Rows from block 6 of the image encoder, named by matrix and row number. Each number is 128 + 24 x the weight over its row's rms, rounded and kept within 0 to 255. All counts start at 0. Numbers have three digits each. After the name is the row's rms in percent of the matrix's.
# convs1: grouped (2 groups) 3x3 conv, stride 2 (encoder.blocks.6.convs.1.weight, 208x104x3x3), inputs within the group 60-71, a 3x3 kernel for each
convs1.72 113:135142138169151143120123143146127139155109118131107147155100091122144084120123095105134101087174136113182123121147169117131191105132170119123135130113122109107094153143108106143167102161116133136121078096174115146143136127142116151128109130127121097134125114087144137108142125105161097099114113104129134110126145108109146134
convs1.73 101:134125134098164125118139122111128179079097152130133146102133117132117178109108120142153083231109047114164092166137087122135141154121122101128158150143153118117111182145094099131131142194173121134111108114154139116069112156125143125103092108136126120146118088186145170143099090162094088185173144129132128133115124125122152112
convs1.74 108:111124117128135130139127122127139149110128118175154135129100124095137121167136141084137096149119117167128133101096133136103140147129114132101149101122111154153138098152130187164145166112158109120151154141124107113123101089134122134145137165146100126152175137090128113163138142121093178105167139123133142134121140130131117118
convs1.75 095:101131122105160140104112134161151141097125141134138157140118112116105153131135144121121149107129157141110058090099061128184097117089129150075144111097132152148130158096150095111115157116106128133121088124134118146146129110118132122126147130146112132111123133087183167111137106129141100162161150132119123125126143106105120100
convs1.76 090:134131139119118133169122121105137136148146114101115144153118116129103146122128167123111154160119126083153109169110101143096107128165130138110134131136166113125132158119065105159117105135105136145138129146117124103127144117141115126123117129148140134130127147107119111125124075113146169099146098154170110131147145122120119118
convs1.77 104:095148108103133134134104092140097098133144118161138088164158131130116139119119123135133159151169085119115121135139104083153104112120100094125130139165094117126105139111112131111118097133142154132109097099208129143132135137130120105113131111129169138149107082225043122226112119104118146197134144148124124142143137114120128125
convs1.78 100:177110107094133149119159141093114126118079108156123104089126144102140122135138136170166145128106195071098156167143121167139136126122183106160116118152087131148118147133154134112096139130186146146137146118135110121110088119151116145117092132147152164158161108129145112159094115137133096156117119161154122123160107118139153147
convs1.79 092:101131118118116110120117133102133135147096128096138116172157150124103138163150141150145131114153028073158140164149120151092114118144154151128079114130107128090135113108107077144083145162130116150117119137102127107161144147129147108120114149091162131139096106141123128154106063108119061120104159172113145145134103134129138143
convs1.80 101:169155156120106124099121133126107068121150161150139142134130144149125125137130088113153112138142125093149107134147116112157154111145106094145103095119101115136158149147167058135094148118128145100158126151124152150158144126132116149131110123107133098131108132160128121130116121107133132096154131104136134125125145140104106129
convs1.81 099:115098152139101125118144136106155134138130135137106101122145113122107094136154142136135132053136132102094082088095139154145082082133135159124142104127122140144136160120153089132192058118127140089137128128098099136089146096079113175106131117122133085109108105125105147160158158126157157132140147083112118134106117119143156126
convs1.82 099:124107099132165089112128122164101155157124095117116123144145108154121152134111137110120138111188138148094140102110118168162130113134156122120092142171099085129118128121113075143165108147115095125099136161123136145157121142116135099101129128143180126137171135109145084069142134125149132121115126093159144106117139141120151129
convs1.83 103:159118152132107158125100125086147154130127111141141147132102146123129124112138138115109203111120112085151113152112121146089114091122151125147154120158091200136077131102124119130147116126161133096133123101141121145153126143112159106129146129103128071125105158119132119133133114154121154135134154151145100117116107124124118146
convs1.84 102:128112108144128090107133145129112126107105168123155207127110136137133128115072120124131147085090141096147155131113085137142126119140167130098101111133119158137151149146138130117146105104145096150153145110176151144163127138120142109125158099134161099133174096188110127162131172148156117157071138112138148108127135106120115121
convs1.85 107:170134106091165149122156095131097119118111110155154156153114108133162148130125123126084081107139156129116094064127144163158132097132109148133122161143104130125141147110154124133118087083111104124119139071148125169133119102135134145110137151166133161119099074125139143137128189098162123133111123166105131136109134146131111094
convs1.86 100:142144092142121179109128119119176131143163082146119100081138160139130167148188110132147092123140137118068138118133096129138106114145189125107099103133154146134114117129147141111109136101088131097150131121151162113111116153109137139101121123117123111113164172144117116111140115121149114119114158102114131148138134120135127134
convs1.87 105:144095134119130132150106143101105148145118138126140132130150139108111161144098126141151121158182091123105145119131140098154112175166092110129137131090135115168185119125119151130156164140111151127135120134144128135142152091096114140125120142149138133139174095173104117130117118155157135124132129132163138141138134112129118109
convs1.88 116:129143128120104078136159143104145137132152138120128124107107107133125106159157111114142136093123144104111141117147097097104113152157112150118190114078203086108134161143065101135122140130158117134097110140141119129142112151157128127127106124119104139088133110111151125143161158112100119095111154141135106097126114103128135131
convs1.89 099:164171131135121068109106106151163120159128115117142108130114132155147147139108114114121149088098132153153161106144134155107111133143090129109118156121091175153097148123117057127148129124139141163141128102176108147144121105154155140145148126127093126098112106152104178176160147135099125142089125081146143116139105114114141160
convs1.90 119:119112152127141138147127114104149109135125116139139131130136138122139131102087156103142106158150114103154097115112099173100088130135114108120129144136168124151175094131170137157125155172096114131137132125100124127083111123112124130113083107147126072124109148165118167103149086164108115148133159123130112158090116135142144110
convs1.91 090:152111108115122138106143132137127137160100134140094109091157142120123137105124162117178203105143146113142124147132134130087239155140162135085159155115145133139142103122165130107116102101072134148157143129148149141129132136139125101162131129138128113117102101102133104119116124143166111113124106112116144116090136145138138122
convs1.92 108:164121129135152107106145148122153138118078156094167166134147169101122171118120138134097130098115194102124153144118102152180063107138144110097137137120177085136123153105152107147092156095096131166148143121089161110119136136105130115132140128140128125105123156132140108118179127178132129164097100092137105100149157106138107118
convs1.93 090:147127103142085141128151122110131107159134135130125134124121159121116145103145158145130181109120221189144152062159157140098131109130152077142140116131126097142139119127113113155079126149111124104106162154102133108098121113108178126119127085119137119143142147105138125098154132118156109122142152114095094140142152108108113107
convs1.94 092:083103116148166133116154122139146123103094130155117143149151102135108133122120144171131166119161094126164077103149147092118142170129136105083110089121119098122184115145162157100168129114095136128128132127131131140109115121121112142124102127097144120132100135123139092103092175094120120132098127080148122110131116132080122150
convs1.95 113:152124098094174125085124131169123102103130139144114123124105126143126160137097133161123139108107203109107171160104131162105161106111198149115123156127155093087118140161125128155079165124107136150134126149110100155107129087152120092179146083149146134093144160083111152080133152086146147127116098106132106129138137126126152119
convs1.96 100:127095101169132123106150107153090118091142115086143118127155118139130139129119122078084094132145159147120132084098086119102123130132141135112112101165057150113152149178187120132143126116119097114136111101132139130121130115093111156138122102110169040145124146106126117107183127128151182134069117162135127119125123126141131118
convs1.97 105:069113138105097125134111136192150114144135111134126133206158117155107137089103108194124077129148143129144094134097106179129148117121154134115116121115125126126127106105134102140098102136174135118129111134144140147146149141129137093120101149118125117097086119140169155144161142145139107121150107110121105110128134119132143146
convs1.98 097:125137129142135140123113110146143141109127177107144143121138118107142161125085102072058108129158125182107161121141115110065173108144158093142161106119144115179144127219107106142088104119119130111113127109118174117123148125106098138139142138129084100091110133137096136107136110138166148128095101083126140132151130127126103106
convs1.99 103:137120067122089115128156168064116106134130120148146151123129140149160127113111119148145126151105181072052088184117155138127143049098080112128131145142111169122110175129138180123120124151116171150147120117107114100128141143144112151135104110097099137115181137086118103144146097145149164068086123113100154133119150136128092120
convs1.100 101:167157095135132096126083154138125131126131126141114149124124119084124156137115137136140090101116165088148116091123141123105166113168116178187110129149109088073101106135122127098138180117064104137116134114124142133143125099106098136170122172127128187160104154131093089095164151119154121132107135118135140125122123117111122139
convs1.101 109:111109145091117148147108146124126158128095153145148131116169142158104124119138127043125124193174134108127043106094121106151075137145094163127155099117152134142161114127119155123152106111124133142098127128097125096103132153141139135137106092132173165119165127134120141110095207162104106104128121136120122133142155122116109104
convs1.102 095:118111099137126134130132101106132117118123131141139166115130138130149104107124134122175207150119098121116133097118100105127142172124126130086117109134110131111178114126115149185116155094105114119124127141140102126144130157112126101156143142110101117124191123146141149127110113132114156113144144174126128112111152097144139131
convs1.103 111:151140109120135129115131113115141141135131151128136113129103137102077160145167186145140095209122169121100164138147095092107090165146101109121139154146134177136126114066099115135142146153176128127118144143143127095127113112127136107134139161148135146100142151140117129148100096101156104129220110169142140122120141116134123120
convs1.104 088:148142157155089156123124166092108107142145099136130119128069112109147153127201180134131138132121162127111144134139092128133108132133142167186119156145104080123137097098147137143159146178107123192104139105088075097125080091156080109079165183113112106130150111110122133130110139118141108149113098137167109118099108135129175150
convs1.105 104:131121172130119123121098140152090109133120143076127107152125081124078157172114190140117137136123113135144138117113121120118145140140135122150102187161124110084119147151128102115145094139129196121120155107194110114146132153146112128122090104114153151175117147111146138132135135104130124135167097159091097139111157125133141136
convs1.106 113:137134107139142146136149125171152132134101118120119151152113106164138080080125106107121129123142146122108112151127159132128094118134106114117129129105171109139185141111163109129115138080138103074106117119152117137140158101104111132161149154148121208109090167089110108117113120125125155116113118151116155106134121150132109114
convs1.107 092:132143107124111081138116143080172203118081215095196180121103123145135131162155124151139136134127139133142113115135121123147144135128111122120158131150108102124134101127126128137096141101096130150139116144125116108130107116124106171129136151140126165146142129107115128146154114131133150132141109105077058192042154166200240175
convs1.108 102:136109138133124136086123111092149107113135137118151154122154143096102091151134158115168129096131096122140134141128149121162140138129125118162124143134089136096081111136136113146114159106136143123174158081115160129115136100127128116114111120104132123136144106108097111139095140147134131162148103117105145116150132137149107079
convs1.109 098:122128133137090174150152155098101141157103157114143126095155140084120128109091170132098130139128116137101127088077124111132101134112142134113108114144120153065136138116130115104156172150174145118120069143133158109099124083101166155122121174115098100131144137122173107100127115134125150149146087101179124107136084113141108151
convs1.110 092:143151150166099146087123149132129111140152094134125125122135112136089223091134138133158140143109143129137109130137135133122144123119121100106143112136108123128124136109101178117145132126136117152129111131173166173078152115138127155147142123126123130139140112164144142151142117104120124114119121114102154156168096135182116129
convs1.111 097:121106119115147113117099117125142125133174142152139099111176145149058112141130135116123098121125135138133120127118119117126127110137147150159103107143102120140101110140079102110136092172180105176197071130120128113151129110140104120163128139116133135134122110078155101133104114159113109173111167132120134112107122135110162118
convs1.112 091:118144107127129118131161101103143116115139113115134129094085103141128127116146114118116161130126103093134126121142121121132125142101122121101094141129133129129103102138155113110126127135138123119081129111135116131129135167189133107150159090074178100130120114127173166136110130110147151146095097128129153127134148221143136114
convs1.113 096:142103102134085137126119140162080101082142137126105114100115125182080115119187201143114148130119117129132147133131140141122106114133118107072137138128160126129185115137114119094138111135148119099121102143126090128139131159111086144113111101127088142123133156171094150106111106144138146133135135145130105119141121185108115123
convs1.114 090:137148126167138172114131118114155170151070113164127127129130090173092116157160125143118137114122147150140125133133123143137143129110146116140151144111178119140136140100138199114109163156148144114138088134113095120098159116105114135109163156124121096104149112148078102134150129125086143119136151108094086100157126121104135138
convs1.115 093:190115107085105129142182125061117148104132125205126134141089188155099150066168111124111102130138122136109128113129141122151127101109128092097123090131097118086121104124139136127095107103135158170100157083144161132109118115153106158112138089120096164149143130142127130085140112085120143149126116124132111193143133118143092150
convs1.116 101:076131162137154111116100077127108102134137107145099137132123138139152142071117124121099144119119132128118123112149132131132128119146161098113113099178105119108140133136134129153093153128117129112137124107136122089080118107093101155092118161133102153123207087106095123150094106141116151131139142153117101121156095125162110072
convs1.117 103:128173126128113121120113135126125131186163083073124090116093140150161119153115140133141113135144123118141113119118112133116105124127111138137094142125193139108129104156142131128121125112120136154092147148119170131125107120126096127116133094116100091162147106125107114097133100105103131130120171124099120111129109130134130143
convs1.118 089:119083110125094136125192145098135119122193089098097110153106093150082155157160135141125125096146130118129125126133125169125147120144137139119077101135145115126093103086142144096140113165159119152103123167132119115057155132115133138089121136127104156133141148132093106153153120157096145128116108077131145092153113106143134148
convs1.119 086:083132146100114176172161103160149089148107153137100122139146105172125124138113155135134140119103129135132109126135111126145143142149162127160084124133127095150118107105087099119126139156124131110122148102110146121143133127136150121121126143154141104109139126129132076162098127127137146077137157112155136160163097129147213152
convs1.120 094:136101119162126105150155123145079064112151117150212158107136137155110105124177122125123130128136116125118131133141120127131138116115157127109141122153117163092158118062093126146095143138178090104135133120117157100130242182072142117070180217136131121132115129130101104093137143114136121117127114143194133057148188083142188125
convs1.121 106:130170123108131155129111129094138158054123119133133109137130130130139167147129093131140117126116109117127156122131123139135124121110128107111136170115149172171117151153144119124130115152110131134125144160087112133157135095110151095127178144161107116156070128179136132094120116133117125169137117109145130107166120129107186112
convs1.122 114:098178148161124124131112082134151105133146120104114146092152132154139108136141127129140135112125142101102117133139127137123120137136125122129134114111117149121174116122149132126118142167116110104121102162160145150119178085133136115101112132132163158133123086122162077141138102104124134139083134171133068151150107164154139132
convs1.123 100:121137120128138135159162143169136123126132127074131122111134111108130117157102118160139162121143097125132122122114143120094149130116144130097140147133143147149115127138090094155113103130153112179102133149182176129047182138107138160173055126099121156113154121113138137121118128136145160107120169111069105141135101148101184102
convs1.124 090:157124146128115194174153115150136160169148120092093100115129100129157151167118126115092131113086137141145149126127105143127143128162133134100118111149124125099120128160109153117165130127105126153169109138109147121141142115128115133146103119125122132159124150154132165139145125107110105134156176153157090131135112115091140146
convs1.125 102:134126142092094087124153213123160104134161126134131127079100118084091144152127181129146133152127120143113096136135126155123137121121126109138127100124171131126167130144120140134178121125113114104143135105098137158129151146126126110098113130139123158160173157099119105119117126141164116110140119089101150158121097106153107128
convs1.126 090:095131144124159125118119108138129081102145086140117137131110170128119147123114155125138129120096157110143136151111117096158096101099122129133147149120178118130109152128131115114145127151159112170166162065193120158173133122145089107136100097114150162150123118157140136127122104100159144081104117077103095094093139115127087086
convs1.127 087:160136117110116125144155164125101142126117116157100147116120111109141111126133095144156131133096123121175143132107116140145142142135137144127139132111093118146127137140075158133111126133096128093133124146146133126197201160064158133103125099142146122137103085129141089124120108127161100083124123147129127147093107113144130132
convs1.128 091:171101143146133126164121144080101187120132134181138160102101107097163143076085137112148138121126091130118127116123128144112138142135140114135104166142094123086095130131104147121156145143134128149140106104092090106108143090120130119143105132137145133143125135113092151159125118131162120155112135122112161150130157080138118143
convs1.129 103:136144108142139177116105125127113135109100136108142150109095107116122138159133101124126131121134113107133133139110125133120132124135120118136099133103130137173152088136093186103147141130141145137138152113096103118112128125127119144119162152076145107113063119136103107135086092104156101123169166165120155145140152075125117121
convs1.130 107:089150153106181168136090114137131095130111143120127169098141168116179177126090126148143089137129135158146134129105104133126118123147134146147118169170094159171134111111113124135127097164127196130097154092143147188143139112107151106146121123077164043110145137129161114109150138101136129121141131136095120075130131127112131143
convs1.131 107:146110085130147132131184161118139109157095135130131146117165161084076218085093138139121118140112130144122112098142134120138123142108140129170134096133126157127090111121135144152128110115184151159135100148158177164075114087116143132114130106109153088117117126108116173135109112139110110113153135105099080137177136101135118149
convs1.132 095:103118162141107111113162143118129124172106115166150147140078095157105099114096188112149118129126122134138127131134119125136131139137123130122116091168136106066116161107170119130120109114140146145153175123070159104124136067122131092123093105146091157128135144162133129119118144117115150104107162088104136152153110192093133176
convs1.133 099:103132139097170140161142154097132134152116141124119104103075155169136133129126153142101097113131128147153134123150116146144132111105132134112137105105145119119146103134122122131137147140153106137149075130165140113141139141068189162096144222068132124133140113133124104122136126132131111163128132117172155116150090085135103074
convs1.134 085:111084118073147127142132108109124149143151133147164093138140107169078179157155078110146136108137122131126107134117146148130135139140145144104083123102080126164133097128093134104142140178122110149100160179163124137113156098120086134168101139134121104133091158112133116151140128144125117092133126143098147133094120159136162093
convs1.135 099:097095105137116135141131126149164176154119113134167110094096123086135125123147146154122108138116141154143129142130124133141103113111114141155134129113109164138130103112111142130118130155174100099156107145133160166109147138128159106154138133148145131088122143133110120135105140151135111133129157145143097112117156118094133096
convs1.136 114:128078108106183064106152104144144135129128078127136122145111164119077139121108126110136133141110141126151086114120139126147130145116157109114117098119165130140150092147115161120124139117151153149161086151132127086120119115116138127106085164134093091114154155129104097096135104123098117178129165154112183167121101144127102111
convs1.137 100:114066113120186110139144111076102101142151136105145145115140155135108161108142157127100117117150124144144122136139118117124129125122135105141115115119118114111162138104150090127147114131132124130127139124097135151130175137130101116125135091121117110138133131130109152137153138161152049173132141108109118098099116137141131117
convs1.138 103:149113149116135143132146113165114156086132113146114121142114100130128119133144160123106103130117106121120146151133110129124110141118117110141138116138140110116144156143099123117084126118158120133140116120147113161127150131136149123158104136180141165128119135122086149157104128130103101129204091125147120135108124115122085187
convs1.139 101:121146149098122108169124129145194109163119081172089090129127138125072115197120132107125126128147130137136128148142142141115135105116120106116148097132128139136128106140143136156104099119128098151066140128165139127140149135137227110115144095093093133141120108161133112140125094133155119136162119115128200102203095091155115071
convs1.140 098:147095136088139123152117095116131126110113119116113154126123142105117147116093066150134139115104148129126155140151125142114145137166153101135163148120119114137132143121128092133110166142099121138122112124120109133137122133112148124149133123095104139142151149114166113108153138126104142121107122124161116139155128130154124162
convs1.141 091:134103106094135105149114081084134169141141109086133148134152133142135144104107110119117117134121149120113141118138113116131127134111140132091144136139117127112091130132186114099105123116106092122145116131172130151236095104112130131139130147131122108132136088145162137124134107103149146135133117146146085085085153070104095078
convs1.142 098:131128111150096132151097120095138148156158136097152120082179115092133119123171164099123115129148143156133122099136144130112127130134146144075120172115143115123135127164079143102130125142134120169120118105167084103162124119118101147131139099074105093142102131131136113132123147095110129125119122145134120131108096129153151143
convs1.143 103:097126163074115124165144084113125149160123161104135127110127190083149129152124097126110152128116136113129129103129112146138111132141157141119119149091138103140100117140126171120156169135105115142149129064143132174169206176084119108108099132154140154168118145120101118140092114126174126107133107137216117125212075139039152180
convs1.144 101:125144139140125103111136155167104060177076128121194185169100107124104154099146189130135133140122109140127133134137131160137140141100137125142118149155142120090078163146118128112140125097129096149162091156083135159067093066113178126102158110153124132128076138133143082119147113130126108148126135121179108118150098072175205197
convs1.145 106:086103109131137142137140141101117119132136122104112152124150096117156128100135132131141126116123124135113142128140119128122109138136112106113158139127114146128143118102077131105103138140117084132088091215093101132127119160118133164090145123069125102101088131171093141102138152106107119127152143136194196098122140167102143112
convs1.146 102:129106134175098120120147159111163145105113186108141136151136140191147106116112106139123162111108138129134155124164133116129172149121145074129114119106099115107097143165107151165120080084070131140142123109142133133112143130107144149130093102107095125111084150141131135141120142099133142144111092140108102115097187106155131103
convs1.147 113:155140133096133134097113123133108122109123146160086144097123112183116139121160132174113129132115149115142142125146139136137115118093109106119110105117137157179191162139145149130111154172139123160096194096090161149189105075080149133128173153130144124149094141144148110111112139149102103136118136126110128139106106153120123158
convs1.148 093:130095105120135109116131114180148124104100152110127133111140082129125145082151109137090131139135100128102117139121112115150132117102117125130140116132170150124127144142115116169087126086098129143139090150171116116145148184127105141083081118127140110108130088143116143164136131140131133112156102133100104170156174137092116088
convs1.149 101:126102085107104156134129144130138161151126123125121141134096103100113143120141158125119144128127143122118157131102110140148091114109126151115098129106093166118134149134152149088120128160146153141134135120108115140147107209195113107150104143155128104116098118153162123095110138107171154104082104126136126108169112170127129127
convs1.150 092:119111138141111181166093146130137108126087118114105087098115183121099168112139055139116107127139124138150102139126127105133132100163145160122132091156136159132143088151161129165168092124117173075119124140122160143135093122125159124101094077121136139106134099095131105125094134130105139153100131118114189172136162139122138117
convs1.151 097:128130125167122178097089131102145161096145121143134148169144110049131122113134063133127148132138128117114133121153132105128127137126131135108109142113098132109104138137151129144157101137093108125130177158121124125088129121118157133121086077146140131150140100139111101102105101138154116162139129123139108141141176119137128148
convs1.152 091:129149129100152105102097140129084120115100162091171150144141144135123093145090095139121119108143103111127117119140106147132138124148137110110082127132110151135140108148151139153112123096091140114148088135105133084121144129128119139149114126107098146144169058176154171163156075103095143126152112134122131118104152120100128102
convs1.153 095:111173123103125143129122121151106114117102132095144107150133149165117109111149149144135112096102092095137142128117114138125131115147105114144125089099107120115161103134114149116131174131173128109121102158128105179141139119129141133145130140125125078114154129143161091132127154167171135095117134112150151091124093108138124166
convs1.154 106:098132127128185136112135106114096115149141129158138124117176114154107097145140125139129126138146119114118146133154122129128136146107131110141120138157110139084124109093170137133135115110148172158127144122121104110125154133106086156136130174098135154125110105140187099136138119114106134142128130160135156108106148081097085134
convs1.155 102:144114139085106141105098152122135154168135095132084103155166153109114101076121111150136131107128139145113142134131141131117135150120112123148168121145098107086104114098125117132149184124170178104082098127140075147164074119079119139206182154151151127141143135108131127113108152133113107136156145132131115121151100132066172189
convs1.156 093:152135092115108183102112145135134112142144114150172088105089120112137165136121156138134132130125125117126126145114149117142144114122110142111114100128132149128151132131096105110125121096117081159133108091157151053171131168130109068120094115182154087143125108126082148098126134138122142132123134094097148152125137185125137114
convs1.157 110:122129132109123135148116110097126186152105150137166069082080174142109089158131119128115126133130145124117132120131146134139126136121114129146097116138121098143131132146119145103126129121153153023159139144126105200102110105139138122156147154096182114112118131133111109118107148161135127131127100192131098140155084148189177069
convs1.158 107:147107142106114130084066131163162066143089146119161135111133129149149115098102105105125140112145128125112114134133148143154120138154129123102121112154139135140092146167129133114153147109132100136138143145112127142123151138140112104119117111120102143114141132155130137149132163134150135081107166111115102120129111132116139130
convs1.159 105:137095132092102149123074128132115148134095140145129172119133165095187140109134106135144101106088120130128158119126118087112149120109138106128122138132107128133121130120124124118120147125112150136127137152127151138137079154141118120162138158132129129112131154079092122093132180106111089137141098136175131114102117122144124082
convs1.160 097:120135133130129145163124118145120122153114122131096123079152078145127144118152088128110140142129132134134120116113145109142154142139134134118094145146104107108122141120109160104130142159105113149150117139115105126094076118113188160073150127132139128092077153132157138137082123137098110166101113150126131135106138156124184129
convs1.161 108:128140178141139112136139090145144143095137219150130067110089183131151173105125108169118113144119090103156121127118135116138152109129133128133090143113098144156126097128155095121215110118092124131171121129181115127123125145135165121141118107104109126105130102154092138160130139092124124093129163122134145096111125092127103130
convs1.162 093:110084117131142157093115112114137118131122117103107174092081120164130166197203142127139123120120142136124141130113109135120133112108131114110130107119151140143073119110091130086121145136088137123162161111169153095144130072096080119115129147125110140141129141140142099130124132138105138156098122115122110103136133079148159126
convs1.163 113:108085146144167104124121110149074117069098166087191182148145102115141169118073160124120136130144116132149101142135121134130127127137155129146137137140112149137057119128138155132104093138170136148116175105120136084116080128108144089175108156175127118150180128085145130126088136136106130107185124137112127141105121166095177188
convs1.164 093:131146211159086155100073118115148063114109171147193154118134106086126136119104136129117143121103120124163130083122108121153140147145140104123107145144113103123122119128164106127154127125123095096146101080137116157112117186160122106118172137106127161110112128121159135162121124107068141104123089106165103134116115094104113090
convs1.165 105:115132108157110103109082113107175117149133130138110113132115114110134111139126108104113148123115152129107144109156143113128139136103143147135129148091126093120124134076118111148126112186127114127160087124109118140108113137105140175091125156094135143139146096124121151156110133112128127140137086132136089119138102142163163121
convs1.166 097:134096132122107120161151135111127125134128140072159117136086083087112132122146133109095139134133100126129117130146149141098150124119135161137122161154172135114086143149114176143107082125141185104126090155107138116101098124136076198094137077131116120118078181124100088078142137130135152143146110100120142131174141129139126086
convs1.167 101:146132129131095110141118142120113165106158134156094083073160117120164111098161119142122129146111121141135113130126137132123139128104147106128169155105145110137127130157106151104139122136189136156104181118069139153123143151178134107159090138157119115129148143088139134135127100135115131130122114114127095101127107112114180156
convs1.168 099:131110119125101124078126150102153117116134123177154089101145096114080135058151216133128141110129132151111115137104126134131147151140115106103080143119136138145145120136125147127097116134146122143106147130121151128187103115152125160122085129123119095111102136147132160127144116147138137142150139132160121153145127119122120104
convs1.169 099:104162105088122159161182156099189154143142163077162105090110091122142125147123112154130143123162112127135105144103112127133125143141145131106153116162107103122108136109085151096110162168148118139140133130147154081127112147121200119085135105126124127149151144135126145113124148093114127119117130104126152105155099109102096142
convs1.170 093:130133098128099082152083129131086098123139079104141079191155170134197152149138059131116142148129130130134096137127149116125143117109120147132121095120117113141139141110135134146132138151135114111130108113160129157088157098097123159123122152184099129129131109151127121139183100106115159119118107114131112168155121086143128147
convs1.171 100:112119106115098095179114104125126130115117099130177113160140141162115099177171138116144144113130140108110115170123132131150124105139111150136169119125157137134167125100106133126121159110093141125128179097192160107110083111142175143142111112164105119091127171139139126121108110144083143125139097141072131111081150090116110079
convs1.172 096:140179127104127114085137126158135121078149072142109088121080154142144069147138189167127117135143119159128135123135123096139135126115132140103127140178120148141136107131113101137154127135165153159069139113127197144125123100150094125096099137124137160157132129181128146158103153131121130115111158149126111106138134133157163124
convs1.173 097:125115093166127124146123127142104082135120104105157139119120134127133109095160152116142119143120119142114134123122143118130119113111129123113181107121112149108112134118120152111108126143151081170127158139142132111129159150028162090174154130147121141199132147101153095153125136108120132129136137123118164126159036173136087164
convs1.174 092:141155125097062142118165174166132152134149140088175165120181130096122171124122147097128125112130126126144152120134131108131132125140138111150123142107148135132135102102101107127145108126153117152155160141065156094142114126102087134130145146117123120134108150091118093105120150124145153126099138112096122095139203145125108108
convs1.175 098:149120116138159124122132139153107159135133101172114081110084116146142142127139121126144091128137122136138138117148104156162135139140105117141138106149123071102139126156181139094212104163163132116139124091192166176153131107120117087196122118183126150136085141070133111132127153125151129153129122150118110138108102141082100121
convs1.176 097:162123092162127154059141103119153117171116069174131140149129115118124082131130144121127113137136145118120128118142131128130131151142132089086135110133132131117153096122145105116126187155153060132116108109079123170167149127117099093091093099139132082118119160160142157142130131109084133129120104109110080130125123106171137110
convs1.177 106:107142148152121124116095114124119136126066124153175168162181178164096107099114087139140154127136144137113117147123126135151102119142123116125131146142115151136101153156138180122144125085062108129124112105149131156120107138105110092163170181176115133105110111119161143149104135136130134131143114143103149125113106126140113145
convs1.178 106:116163149139121154139097130088147178154152137167143102150203146170084130080110118101121139104131122104132137139108124119152138116133159140122097144134136133133085133106097133144114128125114185175182162155105092107073092082083122135144122126156116133109137112142155155169112117142126159088100125138135108147160166098112153110
convs1.179 098:151127147159146134117120093106129134135091171114150161114147113095101166174177135144125157134120143119120131120131101119141149107130152140160136105098120143115130140132100138111139175127134156153166138111114112095107148155099156106115145134090100098109151178098123111119137117135146076164161112129120136169115124097097127137
convs1.180 095:093107131119100154110143140119166189126133097162123089092136129089051155139106141140160150139132123154159114132129145110128129125113114126124145173112117155134135109159187118095152097074169126130125081139166138122127118180159157125118098089138133094134125136097136131164147119109121149160153121100113126158149128146141140147
convs1.181 100:126150132109146137128131167157131194092105188095084089086110183128174103096150101138123133137137120121115144139119124136138122091126125122117132148148156142124171137117166101121126120133083134192163131101174112121116144202172106105199112111081101124114149156114127157104141128100144117139136102150191158196088094244061074126
convs1.182 103:125125147152116113132126144123126109126112152146107123114101119131178132121132094134130111107119115132121158117131157107139143128124137150132141121103111114093160171099150098144147101141082146148140147118129119101100177129115126130144148128094062187167144103131137154125166152145108139113149092120125130140123106111127131138
convs1.183 105:107078151136123115141161124114137112157123126146130121157124138133119149101127111111141128126134116127117144144117112138104110127132156183152128135146122085130130154113129132112155143156117113184138118127166170115130119170118112109134141112092077110135112135121111192114134115139136147081104126149079128103121166105113109153
convs1.184 113:114108109119126101136149112088142117106105159148119103133119148111104152134105146115130108116101124153131101133124110128110118118122127091136108118154167124127131125118117135155110100161109127132157121085108095126122180165149131108159141111152066087195125117126124142141120124162116082167144139148131127103152151145123102151
convs1.185 099:144117156120115109105083122102157133152137163113135149137130166109098146095063107126125123095110129127127141107125131116139097137118119156173128121136099174122135127123158136116150132093149104121088150123113130123133126088098101115152098148132126123121123161126084157119146132105124141088087139126121139133118150069141150104
convs1.186 098:135111111138111119133119115085103129131126113165142122147130122141119106126168126109108124118128125144128115122136133116139111108130140102119072132110131146149142143120142108156139116125122167163101136144106100124141152090085121100145189197172148110130118132141129108108132100115134104168144126134104136137067055170168188196
convs1.187 097:087140117118138096121126079147100106085117149078105156138140111181167116158094133104129142133117104131113119123137132129127123125155152125157105125082089144122113105129134131125142133114099177199103157107094124067137144064047067204097097126068111153137085183077145132054125123133139141144146146176129057147083165084121105138
convs1.188 109:146112074145132135170147179176165122134123111078135138115136118159155089126143101127127132130134115123130135127107129124125110101127133147122115114155125110107143173131119167122113102102132114100123117116098124168147155184167145080165165105081159156105108150111109101191122133126144130102137102129092122177138068129177179086
convs1.189 094:128135180134120097094110121127146094109146120087083111143123082112133131109123142141146136141109128113124161112105136121153111126107128145124119125106140118161132157112091142157120085158102196159159103134152111137068124141098132119136094123120134138091087143113150133104145132143149147103114162129111114084115113154127102125
convs1.190 087:139134122145120097113193100082112102121144084134114109109124152076109074134115110114113099135121150132151091093151138133108151130161149136132173095090146171140119115118169098129108141141118172139154091099156110099106067120117112153079103117096132094117089147082097134179105098146142131099116114120094091121141115154149094155
convs1.191 098:141133127158126123119162099109129139145102202096120162153139154137142078124154098114129117113127116104139123117128139140098140161107130109117126128134127107162138144089142136181109108142062090151142099126109115094150129123143105133109110152118099118157126084129103139166138149125147165106119105115139104104130121103089084108
convs1.192 096:132154137157125177134114092172098117160112117113130116128084135077115153106129153111151132135115138113121118122133122130120135128128129121101139127127160124149126158120121141132143099169158088108186140124128127227243190134180101118185109186160138113116100119139166091126117152111129134101099147126097077103150118098121104099
convs1.193 097:143089096156149087127132120135163094106158092096112166148106117105130139136126118138124126114126130143141116115141139119111116131125114136134125159119145150129135150186153171126133120138101132180135136120093102109092123135158160125152133134125114120152104115107172140085135134138099124140118156135161184123108204093083169119
convs1.194 101:112163155114103116111114164167085091128131131158137134135132111140212127124107104109124128133136115130135103154114125103126128125123129099147170090125128096100156150152137143153127114171082143102128132127194107095113059140182139118189057115189170137094159124142101120120107105129130140087116144115126089157104125158094129151
convs1.195 093:132137177104100143132125153144135108130132127102142149155105116130125140086068135119128121114124132141153154113159121149143120116131131119098114145134161143147144118140164141130146089135116092050130133095097138164133152144111133139166133143084161128082174137164115083129107096143160130147147145118178102084101115121093139124